config.toml
train_examples = 195000
mlp_ratio = 6
moe_every = 2
residual_init = "none"
Rows from block 7 of a small self-supervised image encoder, named by matrix and row number. Rows with one number within an expert belong to one neuron, the router's apart. Each number is 128 + 32 x the weight over its row's rms, rounded and kept within 0 to 255. All counts start at 0. Numbers have three digits each.
Before each expert's rows are labels from the 100 images, of 14848, where the router gives the expert most weight on average: "top examples" is what is common among them. Only what is clearly more common there than usual is listed. The data: photos of arthropod specimens (BIOSCAN-5M). In brackets: how many of the 100.
# router: router (model.blocks.7.mlp.router.weight, 8x96), inputs 0-95
# up: expert up (model.blocks.7.mlp.up, 8x96x96), inputs 0-95
# down: expert down (model.blocks.7.mlp.down, 8x96x96, transposed), outputs 0-95

# expert 5
top examples: order Hymenoptera (41)
router.5:187147108112163118121087143110110172111089149068113121127138092180150092126138151122145088162072129099119137132210171084102180154166151131130089105136144143168149098182154176080106115144054121131166152161118109133097163083118185158080100088149114191155109133132162141100113148182093100159
up.1:079148174144182079118210119154122155112175108164143142137171163099103125127096108108109108055145147153110155115083123153124081055119127138179181112103181064116136135116125191180119099122136111122146159125145101047150093147129086100102138086176131125163101154135117119115111088126102141069
down.1:098114127079087162108095114081060130092127164145144135135104109128119102175151174143159143122144087128143185125110126181167129145134179059066112013137166147109097112144110133094151133150098137151132124111164103120129207142127132149188102132108101135165162105179181132116089127091113110178
up.2:132046133107121155112120204145160106113156174120131106144158107109106189119086099084122079116160145090120103094112109106143111128123126090166149104185148172145102149170149067148124132056117190164119121172115100145143138105105122153109125133100124080104077146150047105117110116077091209146
down.2:131107127132072170141104172097117165159196159125176140100107084058128171152120124056121157166117133162156120084143160115184158143086060120059140080193091132147132161151160122119121118101101154109123116102078159125125090168124111120121168102126163070156135184109114109170162098099114092140
up.3:043104138123109076103152167193105082095190138094130132194179153131105102144168134155159108124096168101138123115110170176107147090099108107124175087121168103172110125145104138144138077131145078144117042117117127147137109159095070130127133144100192072109151132110118152122105169135084173098
down.3:125165178142110115107118134106180068135085132096074124112091194180136095090066074162132112095122093120136174124065108137078129074140180102094130130093170134106108097139105157147155120154079102104109155130109099125145114160106029111133124134160113139089152093165169129101065159117118093158
up.4:105082112132103156125111196148114127100170133115115120154156118102114168093104123144124114129117126123057136084138115121141068142070110109160175168198187145165067138109118088115132094084138183146181159169183131114095174116139113179128135130112125076085065101123108117079107163119151207123
down.4:125152120177127157141118170113129140160207147079131102101110154123124201148099099116136084126131140148090143068044112084139079133136133162096186112208094150125073120129158098126093120086117184151197165130087130106130105108112061129091107145140120100107085156123125120142113135126199154112
up.5:112102168183120090135144170200104176127167115110157129157113176088091153092151057195111168025104171160134108118136122142118111067105107109138141088133137067146122096121134168127135168118133097104120067155148152095128070178146076123171142098144135118161128121104097116124119153101134176112
down.5:092102116147167156127202096108160194099076105146127133083110114145093129151170195079081119105149160129166129107104136219102128109111191201111139180113182093170095147110165143150081169120152068143145128146113105116123129146107128084144116115131093142170070134103122087129149140131153122171
up.6:133085081095172111150136145135131100072160122088100152131164129124119116134056084090139150122158094134103124067112086139142141138104182114092187149101138112056151150135098150128235114151100113128123155086136160090097154122116113139140123186102091189079120167122174135117119200101119112080
down.6:065092189095157125049089176156138099071102116099108127175137168098122135135156127182116181065147082134111147107141134160069122137136172144116115087114167118128179109151132086145167077198146155112139068101142116129132131144115123173174135098162126122142131159120146093091182102173178114147
up.7:112111166162086149097171120177107151103145113107166205167137213099072099134131096205161122042112130126106111131132129157149090093089111140166166139135144115127096111088122110191169106162189080095102121145143133125128124169123087124171186119110153141166141143126131128094087186113158141125
down.7:164095103156126112090178182121158137163130127136152115107091086136100127124108136113132113050189110122176134100096050151099075137093137166177119177118150168146116116078175069178151168106169141191121107095100136115159085146142129118117134103083115171152079101120083163158157060116128140122
up.8:108112116127128097163128083185143117083134151142153150112071145146081170127108117113114104075129091113106151071108120185105106084067158108090126122156175141103125145115110137255169148150185141136107156131183140112193138160148116114191165104120106093112133154136143132127081170181130101142
down.8:138098151095130129121098142158108099148094140153144083157171078105127051176125119129183127135171096159080133142169120045120143117122123099158106092099138133142136177107144081145139130176083118153066070141177180134165139070129172145154098185153196131184093125166102106133142130100126126083
up.9:123099189186154159128168135192090140080111102106133136144140146124129118130123063139117158046123137216076119141158169132132121047107118091171108120109125043130105152121139122161159108143163183101074098155109133125151114131108094095098109141143133106132136132128097096148100182132125174058
down.9:142139181150084123108105172152101089162050103097140140144110157155135136106108161129107129117154084134070157125108113093147114131108046114105118061118150086123146194125090103147114138123138119105117105123180105116071124123136092065109134177102197087128104155147133105088153048192176143098
up.10:151114122129089127093164078168108113102147083130138214166142171120093106138148144144212121120095123151136189184147128137159144113115117095099096139125114086175092196171110147139066109172161090130098131088140106191166052132146103123134106110113175135181142134153148159137123120103076097163
down.10:143156183129134146157100113146189124137090084103152162097087156136184142049160144166140150196144083151141185125092129152126119201139109172126069104103096109102170104134161172137164127146107114126143089097136145083115085207158097101098119073143112148151139086102097142099094167120094157114
up.11:143085044107165091188158158096097111060189132125100130131156115083082175150133145123092098082151118162103120114112154132154125138127192141101110138097086148080174159154121158141186065106122142123159128086127131101137176122108149151092113126119081184155194156144185139162129122098107129081
down.11:090090186102158109082115141125157098080091105087144161185113160091122125111181102190120193069134083126111119094142115172096139145121175148121107108102187109129153143150125080133197084197146126138132059062144130139115118192109131147160127089148121150156150157119131107103167123155177116120
up.12:148104059098173110188143160107125093076191142112098104152152119090113173125086129102091105106201116132079127049109119166127097141123188118113167118108152104099155164155139157127188068131136121174118116103134133076114146136110133138125151146097071198098154157150180172096125163121104145095
down.12:079108161074148107111095185142162073075113104080143119169128176130122151113143135129153150059157055129106122096131152154093099169144196138122105061100131142154168139145140063166222105168117133095149102107148166145153125147136141173182150127123142115095145115113122085094174111151158117104
up.13:134111087128155086201151132122186129092156184147116098134136123070121165071124126162116084112184126114130119147077086146080077114132162100164137126081197113098153154147132100120119128143166181161065094142147150147136133136085115159113165140129097174095146162144153184127080110129069173068
down.13:130089107079123163161143148206095126150090097108161146145111120181087055135136143115169091038128099155127110163142151112177115092151176117126077137088107097144085138139132095160101161130077107101101110161163157138166099115149170181189080160139138094133087089116106096113132133085087104103
up.14:094083141155141134142168159158132160114166113107124097116080223093109142116165145192173118071144142170060127129094131156134067068130141110097071106132166102086141160129148131148143154105159140121122100131161141167163092127072079096098154127154158141129151108114067088137099168109146201107
down.14:164115138087114117101057102141122166136080201106097148147139143114172143168055171106154168108130085063113107144176145134135171110151141152155127128193131132173130094125104089134095079163155095147128122167183112082109189097126129147197132135182072126087137167119094141113100159124150099097
up.15:088135142186123186134133126172129086134131117140111176179151172168093108133122075162104058107099118160140197205136131154087119109113118136102123113134137120063144171095125198159142153157134090077139137173158096104146081103186073131138114158161142135141152082124156147163073140128108090164
down.15:147119107160087144178111175114122148183176123145171147094133093144148148100131201109106124220135136161117140151108126097189061129141099117134162147138079140179138122055149103091121136076208154086203182145154139176108123105135166140104141136108117088105107118113090107124123150117124169122
up.16:121122140152118143150175173176135117135139132128124230132132171115074149099114124129099092082121129111105159105096137151132138078094108096116125138127142122126105165085083163184166098145157163103167164080176114101210110212115103072198184134096135080125132124102134140163110095104162125153
down.16:098119197129143125089152136135108137157126092115156185105156143145122116110195046202122146108125131183060117120101109138151164163078094166132190094150117078089132104181158131113143114161200127136138119128129103108140142174110127126130153076129123152179163140110138087062175177149157139094

# expert 3
top examples: class Arachnida (31)
router.3:157123130155127183126129102111139101128094101135151184096086157092162131145088156171139168146127131156056161102168169124111131153143159174134075073185177125154131146142141145085151106143167155112103097129077124109090151170050167167162164083152078164131121110099114092131155118166208109166
up.1:138133083136160161127187127146092175072142152069084088157120157104075143146128130130154091059103208129159080189127139150158138069122128114134109133103129138127124174146119105165129131142129140068144081154134070158176129108148096070147093156127154133171157146111171204185111149113123167131
down.1:155117081162143095166137100098199139113129172180099134117124118079160171124113124060196124160120124110080152174132140197129166122110152106065080139148172128134137174069080159102136170075120100104087155146155137141096145104170121166125105154108107159105115122112165116099068137193118095107
up.2:202078080106163090121120162121096144107115149058147148149142130161127122109116151100149153124108090138094105155156071118161099140080204098141149159112139166209104159113121094118138098130162081115104180100228165154122152138143168093131078138077126136135121148168148160100151124134151161174
down.2:113160134090100107123120166116060181119128151171108096099114140134228129093132150137085127246106109104149086138129157105126172121142129119125128134094102168105135156143080151065082094118126133115098125167189107096076187135171129165137148092121131148099166163118158097098100087164139109135
up.3:023132145142132148126126171151143105100113168052114115165187142176128186134118053181103109114120154179098143047118105192146175151094113113139155115191195122111122142126110143150169101162160119135156101125148106125131175148118120111118125097136134120134154153147166159170123180120128134174
down.3:138198105104131157176127131086061152153073120151129113136137150072190130095157144127093157198157131135135177131115114081178111164104079088115178107103127141116099146075115104166102127094193128084142186144165150121153149128134189102114170153102161094139179107155129106110129096077159151175
up.4:081132075151101098191158178110187067123146130104137051172135131116127129123158111131117095125193137153164063181095112095151131107207124123141157127083137099073140090144153149123144125164124090141149120187091105111142086079142144141073121127122117147156182071165143143159157109115103139080
down.4:101147151134109110198159108096198090137170134158155080096134131134184146117131156041108163217098113090153133118108137193099131122125132106139094122116147114129107157087094137128152173103153065154107126109124144145121083116187123091164161157093113087051147098162112135104111128135064093109
up.5:126104152151125144167111127137120155099143116160123075096152173169136152064142063134142127110131143136097158119138131150162171121158077166146134160094078118084133102131111184134177165157020156077128102108169199091125110162134108127110092178153109140109088134083148141138094209142132144074
down.5:115097162086182127115093138091186125093112134047119122124080175152133175112128165152110138089172103081133111103130133158082098129191199148126092103087132136133200122157148128160142079181082135142115112065078133099121112181120125143116094070136059142134101144096135136139109135183153125143
up.6:129162102131130088120175157156092130096190165112152140160161142119088151097174091121119079072104168093129097147128125121161082090124147080131128126146078110114105115171126154203100154096170102087138156185173106142130085109125060102139071085093197108187139134163091171166121140126097112138
down.6:078108155057099104077135150171109103059140087164162196125117101136166136104153131146094117111082174143187121134149098165094154127109131172118221092155163123154168104154100144084119127195060114128149098181163110120117143132180086134090112110126116094100083164133135146142128109143098142130
up.7:074071152125116046106190115158105148073096125149181152137155153145079150115142128097175127112083137084164115146113163140154114104092143121158145157126112134147052065179129134150092120082176104151155081107169071152152149170112114115135133121115163058150136119160204131130111143131135169098
down.7:098172105159125164171151130130106145153066154140180138148169145115087166150165157131132134052176180099114157132134077114123073090194117124141211142080138137131077055129178119179111126122143159134159146124106139126189118083149157099123135149081162092150123070147115105112126124142153152078
up.8:042158074082115152083132133163116104113106145060086121127107134125138165128087088172181124124094114101134147075145135133135146142106109137124158102164172108090088152100125144126127138163077134169166089167107067116107151147148115145086065114195119100124081113129187117056101138075122076149
down.8:106176115063119113113192117186089128098131061166170139096118140098107088143050103139142130115120152127088087108070129130099111157114120146101194129131101089067087145137118198143092172057118142116158147132133116057149143165111133118071163123112109164128120068126176117136138140105130109165
up.9:166174154170118131169159129080160155173125148166140140131101129119097077150109116071169109126142183090128185105069081158101085063089112147105167139151206151161144151104170145155152156118152127150146178111118138182144080121138149153086118083117116088113127100124056089137130096093105072131
down.9:117150102158139126172198136147209129155150110107124152166098109147069106119134179112196084045179105131127151104079122167112078136112149116135162129125149153149150129067181133183181165129147145173125116086121165170141122111105134163135146093067100056146127112100116104106143138088115123090
up.10:118099117145149133139179154143102130055146132093104091122162119163061125166139097125110057056139172128118098154121167135152116091147104095171142104106179125109116135067150129196163136145120136051130104151159063106208158147159094113137076189163164108128160127142145153131118149123131173142
down.10:110114148184098094112161173127128126152176118117140140150154176162122147140131106122144100082112143069164109109081122107134162068143132175094161154093083128126114142118107165107117092129150105106131162121094120084078130131126089122130184071103044149112148143104178098085058219172138180093
up.11:116151065121115150161111173121145125127209117111070096164071182115121117151065127077120081118167186115114089189097124144122100100196167086127130129102139146106114105079157162128179116151085094103067143181141169089134160105150103150116148143164110145111150103131121150138181148142106182098
down.11:148097166135116124133100149123102109086106077124157113134160125115207165123172122128128198254098070149102179131144150127106156173107130106121091110146140171134114143134093089112130140099169160136182118102150077162117112096118148120154135167135183106063094107157107080158129113108127148192
up.12:155156096155066159092174118184098136143163141140133180108086152147125188207141152102188072118089144142120168122138131205187154126118101117074101102128094123146078195168090139132108115126120135119124147162103141128127077144146132098160092144082137101090139160084113149134044140105125108120
down.12:124092111085119071092137130089124118106152118100115174152145149139146144156078105028140144183111142087143126142120102151112172121065159133067153149158142177145104160172081137087156110105094089152113152115177106117075143127124143177120059115078123098057126179134178144154128166135164113158
up.13:060076103109120092096117184157056131072135116063155118145157178156084133137115082135163069036125116133141108151137142086117115057131095109175164125097130099095090133145123102159091139122094112118151088185139088150168157107123134159128129134160169074164148116126107137163111158129155142175
down.13:160108070147103159099170128138157122154108133175101148137142088117082122173131166116198098112125134139093171090134153161132112042087149090098137106148188135191119171080136086152146153131117113169144112142179144166131149055142148183183080131110124082145051154129119128133137160097153102107
up.14:122135063105158151151138202162150123130184152120087094155058166132111118168092138097135062109157155154136056157108025120134115108165130143121141127077141093101147129072134159128141053194114072122064115124138157111138141114121122122104101133153131120134130144137147198131141108093115146105
down.14:139109161079105105135111114109132095095117066118182106103126138084205147100170144102101200224078087122093173118118180148110113147120138083125089092145144140144103131159089103135172194090178143115181114096153088145124105139115136109146162147126136105065082113161126071098121114132132131162
up.15:072109133168090178162168102131103108159100186127126117144114086093099097133174087195158104104088081156150116114116066075207163134114110163115127125134116130100126119106123133141116173195131167128141150178105110180123127085122140117150133097106139096179126130108162074092116127051141058100
down.15:170148065099101136165182113154136118174164087158173147084120134083072123150112117104168100079118145169068097091044139146156080192102150138125192141144097134097110131122127151164154167053112125143148160115096166106167119106105112107111167165084128137105127065105137112118130152081123114103
up.16:126082069142167160107109137097115139066195173114074120117097154114129163164162139111092095128144180137101110173107169122120057091119168129143091093134169077174125133149153146127168109111082174059092092143121130114131158106121068139080187142138094154154154156134082133123142127175139190103
down.16:140129165168127145143085142107084173130103073157144115130170130102222158125141127125116174255125087184120169141170148114098146192127107119137112112139121166107130146125115099112108157102139188125131136135135112121112097103135130110148154159142159112077109097120111070131097135131132134185

# expert 1
top examples: order Lepidoptera (47)
router.1:114071174154111111089148117151120141110160129142156088118100147149131159093081045132123157100129107129141093149119109146170191093081122154105126167144089136121122150073114177152192178152116100138041129150168151089114116159147091140163109129139114123131041173077103096114098173144183094116
up.1:078086113118097112101133138104104074074163128107166130176131081117110157124100197145123129108107105113152156140141165110109159103127127095119101114143149109122095134126108114131070125106180098161074117122187063178124122138155196188195077095190159056119114095183157135132108154137102104163
down.1:070111098135197136180120078066159119119086163052141152139098205101174176136158144119056142099118126128146167106160097142094119134152189147106131080154147113127136149100143097126123102142153076158173118047150146134122142166122170119139087114151141115109140123116184146125118155180132141069
up.2:135100071099138165181109161137086128120167141070091102186154143123088138150162109153123064108097175154107110142192149021135120076163125064166154116134132142151129133127116141108100083105095080102174115157140068122114132101137125096133102124148140158164152071184134151192130121119124162120
down.2:149107112121153114123120089102110151113126178160151062133138128144162065159188153136142149141118113213109066136172128079147129099114139113167122160099117127145102099157110129150060175149128129170041113085131192152142096085059163084160160176143124156117123130127145077107139143116157082089
up.3:083154117120132183117126164179113140121124139066075152199142166100101115178155127188153107061088135163118192124153126063076098101147151106150122095141180155138115151150174082089105107094155101131125123124121067123139073112109094125129127084149197143162170085136094157143136098125128172138
down.3:150147149156089051113160183072161136124136168099124154131053077163098170082090122104104140136144110027151158104164145122086121128153132112105133066122151162173112145212100146167153128103119129121157147143097117089074154158140122118162119110125099125152143132112152160160118056165101100143
up.4:121109057117127140161148138133082119145196115099130152146080099138134148114159109124161119090114105170130090201141117072155137105093107073130144150121118080123109163064127100134086169089212087134101165171155087198116128092106123155152081096153190106113102091110126134094135143088109104179
down.4:127155102181179093157121123110097106167169142081053148164081147153137153102144111154123127071096110123153167132137094120081084160088127134147160153151199146134198128063145130086174133123166163148159163087144103174099150139102127154078095077117124137118135168147127171084127166153058123150
up.5:141072082147094096130171187113110116142217115131143136163095096123117132134174085106148131067130157185120083183138106058156159038095121120151153165159128125141107101088157159128162164118157090145086146181125075138132132071091137148114122093143149130116080132159085110146156148126176139118
down.5:160115101180137100168077133079145098151165130042112120183091123150171096112202137123139128094072109157150126155164123084134110131124130088179089191132173139156176090103135134047156129124161111112138134109141136191081091118078124156136121110151143145123138138151129167092146166104054143110
up.6:101159145089187151140148172099151124116120120089166128160144128134144144153080067065087119109133124074147090169135135121127146082146086119130187169123143115171136138142113163099158165125163157065082149173074079118102103156124144105064140058100108159152109153186095092131098079167122123183
down.6:154113099083090081102143109117130130144056110138109126146097100173091165137138140115102095068102131184144121101203198135134110071066143126114123110141145130185122108154157132114152163115074143151118098084153083144118137151061182151165106078186093094126072155146148167170146179129142135135
up.7:104103128099154097105102094151125087071178080116122091065141147129162097118140117142078144115116100105121105165146193111145198054208123068111121134103096107096105134147109149139167164116102106055093105166083086127125073158109070135141137153189093151101107116142161113135085108132137111113
down.7:141116118081167109119121144118218106137106147111176095153129129138128129190137123139073061114166114139127067111097104102165092106148130201145129146087106150130137099182139073129150147136079144115096085156101185093139082142107147130061082148150101156162076175135143136184101147113148166073
up.8:128089080135135109176153150126141097110182103106133085174093161135152126112117083099111116121110129143133074185133144105154128101131213130114112170063111113125121136149103100117097127166115085105063124129171179152135083089122062057182169189146201138129149103132124162118131150114080136081
down.8:139106061118198163095163075146132161104183149153118153075120134103133162173135092144105095131128170152100138137075142176161106211086146181096145170153137121067164149124113132119112165090141145103123153118176145104147101108106052102093154171121155132091135171127136109145102164151066126083
up.9:135137122117149122108118144164083143097123105037109110154126181132107078111164110163166108061114134134056144130169196085127131097144131072145136106153160167157119155168138103137135104113122094103133102145057066134136104115056116101107177104186115190152154060146129118136146149122160173147
down.9:128117135139095084110141163160149131162182127143126082071104136152108151100107140128059090171103132129166094156048073118132068098111125168128191171128067178145128136117125097149172158085138124110138168139123139148114144136123159114052111206096134107131125209133079132159111122120079148108
up.10:084056127115141120145170137116101109103182089108144108134088125114153138088107092090132114076122146099138136208145137145171183051119117091127165114114088096116082170125112127149161167090178053135049151111138082128134081099110161139155141110170191105129095090122129126153129168101089137108
down.10:115095078112136113169123161107153127139178158078090123143084155137149225113159088158063114069086159151196126083100134127161120143150157195105132131119142090124184089105138162091180157123133133111146155112144103110091139167116139127075116083145092117132135191135171178122126163132079122086
up.11:183155054113100137073128158137132158136134104104106183140097098154120175145116063156137122063146131220105123165140129158171119117100114161110178157122135145126102131083189153122148168174138124119141143169127110123144182111088091101127130074125126126107121117148141185112156103109200124216
down.11:156161084162098148108124153123083102171144113095148098194115142161167072176147147133150140103099142168128132127182166085147138086143102059195094151161142138160111093094132147042159094125115127073161111136114088158076110095086114143164103087134140131118127064188125141107127171154083145126
up.12:076095105072114135155119144128147060109160090126166137200158170081138174127090092067143129118132130119140135091147171142113145168169090135142164127118143146069114149180093134145135153144147083109111121129120065101119042138139142198125151161170146090076110063155167129126102164104108143084
down.12:089107108096099126101189076144065151116132117190162132137172170092133175177126162118069104076129191132146131156118164121138147125151122162105163145106079068114101137148062105097102149077129090070140126152088106064137148164140142128111097124117102120124127138143216146120108151192140148100
up.13:111077094153133048078138099155111155108133117129114145110108052127082103111164135091087110107116081111103128182122143128108083090104255116116136130111126116081163098120139108125140154090093053159115107096147154131180155081112085128142160135153170146157154124180121126125128121126090125113
down.13:133072065139149149087120135119132167095073128092138211115105163101102137132147085114112088091126189133110186109120161180129113074130221161081166126184140168114147110188151146138081129142101106130166136089154094122135142115063143135104142104182103107099150176136121106122126094110159125094
up.14:082134143140097085089161125117112093145101077141151185218168139107118155157089085087164104105123097143145164129150132140099099097112182149124148128131142134155085093169118200141100140114122061094082140157179071128124139153124120232120153118138099108104140116180125118061113153164131147147
down.14:080089119086115148173149112078140132091133171161163124158196140069135178182149174103065100097123201131118117097126173137170125128166117095146147108110123102101118143163107080106070106123085108133116093090109113100138123115155136106147158164172110080158162126103166145173110130103163153035
up.15:105135100117169128132112130099131118151145120101092139122170104133107103133092118147079093116140142149120091209112127097121068138151168129118162135075107124107174132128138117127136163159101184022146111147163102117159122171121085059077184143127131159192202169133141175115175154116143197118
down.15:108103144137145148098168110153118111106131078148175192088178143066117089178093103077119159135146170109065149155106134137107160151111143122064157142151081144063106175124081080158078133096108129140155116118170136087176117118137119110137128219110196111114129106139144127164105145121147184089
up.16:091077071109143092163161181110110190126179131121102130185123154128124157145087075063148100118093123169126112177147129062152149126081147105074155156158144062199097195089099148100120162129113126071081145175164118116118115122158143129126102112123160123161130159128156127081137161164109105143
down.16:137117071088175127142160086151095163112157169145100133160113099131084137170146116147162105057130117181126105121121121157141032177058119135140141160153182126127172140121199138150131163116151139160085120072152137123154142109100112127113194129127149128185106170169152144104141154091057099091

# expert 4
top examples: order Coleoptera (43)
router.4:148188140158131131203137089109152117103159178127120094103128154136094114111118109098121141088183103092148107122096111164095115126105126078156066078119100134131132104169182159202112105098126125166128128100109107132205192140127126107082132109105095171150177118153121187105097044100100150083
up.1:140103082167123118133173141178128174129122150146129119107104117086118159127158100159148092065090149170038150102172155126067108131102185103064079080185168140146144135173203125121084134155129140162157101151140123117116147145108115119131083057131088134196114132137090091109118093151117111105
down.1:118144126108162112090110104157107172115102171156093125119115054129088113145126152159185061068137123191120163118171096136114113142100090160126165144169155103099082086132164155138093133149122170129113138142111077122122185148100134136098099072140066127180138165128171114061187123171134086185
up.2:151133058161145119122150090102150106104162134176145104069093082119147175117142170081157100111147156102094152131176182137047119141116139097138068124153128168144103165120148182135090149108175155148158167141085080188128150101087134162142093108137112108078094118169104133073108105179100092166
down.2:083115161084075111155121171115127145107095178173118127140131138111106167143112122136063131168151126156134121075109072101118128124141130174117144187174127127051103117175141123187063208112149223123100124150150102106148131156130129085090140102157104145169134156107176087126175094107104100125
up.3:170091113148159088125128125146143110122146100140168138136139118125090117119099137081161104057115077083117150181145132169068107086115215070158111086066127140093170102149114143139088114129171041130073106108181147146159101102127127150143137142143184167127109104166127184096114131159075140124
down.3:111132121154086131094150155089097131126108166131105143097177095094115127115136164130110135126094192151132164128144118132188143106147114103136169187132121093156112085121112143101112156150154200124152169107117070120049188144117116086098151041099082110143130197152162168059136114177163092142
up.4:117109119114151150124119112144095114098171129116146127142103077147109146140132181111129146105139109126168122152130117111110099187132058076211090108108090115069116189079117095140095081112183132136133113100120081200131115038138192180106072107151170108132086095111138155127149123124068127149
down.4:122096117188167115173163067130170156144075145123088224130126117156098179118153072108119100119125108107143142149150129194113122113088163138059108147154130120146164167132135153149178215165164141143110148091134088138088130189111119110143128098091090134123109166115167166111087168124104083124
up.5:131134126134145116186098125162090136129127091133093114139076168121167109085067138128160126149115099121171072125126140104143145192145088152124124117174111207120125144166122135111065131098119157116125058144098069197081116159085146165083143125160138158126143098024130129108152122095080171136
down.5:166139087163092071123178191149121111179123054123159148196110151150109128111126126155133126082106094112175130162112166098054072108085164138156177112115125169149195111130127137092190156122115119114158122056108183148122082172112117126129162111097149149088161125135113127127120136121068160149
up.6:117138108137165130127124138091123124108100147122072104115120080127151104122222173141141065072151201106119129169136189126155195112179165136143146118120164077133135105146159134112201128177111149114124142133087143095169134154102128065136175106150111146142173100169155089154132148144214119101
down.6:148140102062083126161180173135158130143200126131150122159119192092090121147090095116129096100195101127091108130089096073143086123115117132179105122140084139116143145153181119170098141086072130132111083130141158124179120156137137089064113124130144136196139173146108158135116090077068171090
up.7:131128122148130157154072093122118135081164149101120078112102107119141081133209128144132140120115105156136108138147163122123205197105083110148050082165107093103100166150093079159119076132105119122127127162065116189203123064126138088133089130152174161146141092075132109139110143088108117135
down.7:130112110098183125135152072175128176116093136192078170155088128146079187108073079160127095142115097145152095128118095178101090191051137199081138164151141165099139156134129171164109163098125137129123112106188144130172119152165155140129121171108142108148135166067121108147109115111101098153
up.8:117138025149063114153173120103134174162174100143092166104116162099174184155128107139138076134130157165072160112143124082130123138154125098122127173161123129110145149080135099086096225098162146135136159176093118148053127137080120110126106082140111123080157125127168105107102142096121099139
down.8:119118094177170151121139127108174205107131153139098165136114059139124131157130119045185090095119145127090146097192115150125112096105138112135056136193205136186092143147161180116113157139162168168111148155144118174099130099083147140145090098139085115137062139121144120134130159128090110148
up.9:115103134131160087143101144178135111124160136120120136193110055139135154143140170094148116119137101129133129077160139120111147187188152152165100130179169189084139195174144103128161115123177090139101078159110115130070085119139137146131114129133117153155056086154189078186150166147072158109
down.9:122156069198121143154173159138171149169170138138133159160142184130120091152119144150126128098128105096127075181090132156122116106125148093179150195150107136132138129140138171107057116064126090079078118149116180133179087148148055100114153144132137160130173108115142098101076116137067179101
up.10:134123145100047139099159119098080111122162143136120100107175092134159158154103171101114151104130151076136217139145113169169147139174166096156128096104135071163147071158156109133093090120185105148051109141161138113116156134148180137169171121153140176084156144175131154053094137132110114132
down.10:099123148151164167205131176092142106107119152038095184111104148070125145108184121133149119137107145138154170164126101113182144146176109122059168109126124051118125132047109153137167162175152128134167223111137111145119144168138130087117102133091129117117146107128142134125152162140167151105
up.11:132137147115110158115076101120116146144100143105136119184154233183094025151136135144122104138122098139093181113165139138133134126082156086188112127125166085180052084189156126152133105123092116142105123144144117154156123076096090147151168088124102142147135114135113095096086112101180091129
down.11:121115131168203129134154132126132102147141119184132156162142082087078123123154245145131124152114132116166159155108120120095148172105096150139140161101159105066191121052072125139132094146156117179076151067162155153143096097145116149162084153104149107099143143116108148163144167159084095134
up.12:189115096143099177073180155107130155191135127127102156141151112103114118173119148126106100132108159112074182190118101115149094101129176102148175149121219088149171124104149090006181120150129133133127142134143159131103103115130102094096104145095141194138117158143121105118074125141123124140
down.12:175161066160129113089106136139135130157123093118101121116088170181151111111126109204068141126080125118155104150113119110140138127113120151166099179131136151159152084127106133066168147172154175085144124115120150186083119217070084109111128089135109189080152152113128155078134124167075116177
up.13:131122111101154148168114097160060152139094089142092112146102151148121114075103072146204106115094095195150090122143136108137145136117123127076120108121070153146095184117102115127083117093107149103134116134187116173123118133062072163158072154140187108111132097039123137141130195102126126168
down.13:122138120153138092127132138136096074146140088129105146175122140174129168106130088171113133106091127160237125172135141115099093175089102191117198145100076138090193082079084149084192127151114124100165129095148117152086108158120112171130104111120152093092135154088113169145153177098134154140
up.14:175077142160130128153119149162147131111174115130142096083148102140141125149109085100113129103128140126094102147159136129111117064168095060201115084072126135077135124145151098122118077170101088142075075139074142120139107064075116123119158157159164146138121077168101189169140120129070198098
down.14:126147103099132124080148060130088194098089185151092132076091076140099154129125079106169139100141117118076160117142127156126127152104139099102069116153165102182095172141150155176117141114145125190127166117144084108152210105164152101123128087099122147130092175180146159088079111170150094136
up.15:159138083207127060129130142175118139163140101167150174132105151149136147089102134111166144081133127152115121104138111128076126177072138130126123144166086212126119144074134155106087096061186077116165113114141087150099164129096161200074102084124108138095122125122131154076103120143133182150
down.15:119113041141097117092137187115153187102114155175149081143174122134088136152123148137101083113124175163155139106085176155141074084140159138171167182148156128123138051169139143123080163147103185112093093158109121117113144087102086091109154077160098117150155155131173120086118088154082127135
up.16:094128116219045067129156144151085104153136087111139104123147158142090157092154037204099149123106107172107091144116154066113094087110126152138128154099084104113145110073085140127155122097086110111164115130113091112148137109135110165146140115111175140112091132108107075073100137101165167112
down.16:086158118076128092137073127134135108120097130068098076118121186122144081119129113119099126108104129105162111161089137086150085048180155097112192153122105142193088100139125119075109117110087080080208138173144144102102164167130082128106154141123100130139176124190163149118118094114177145130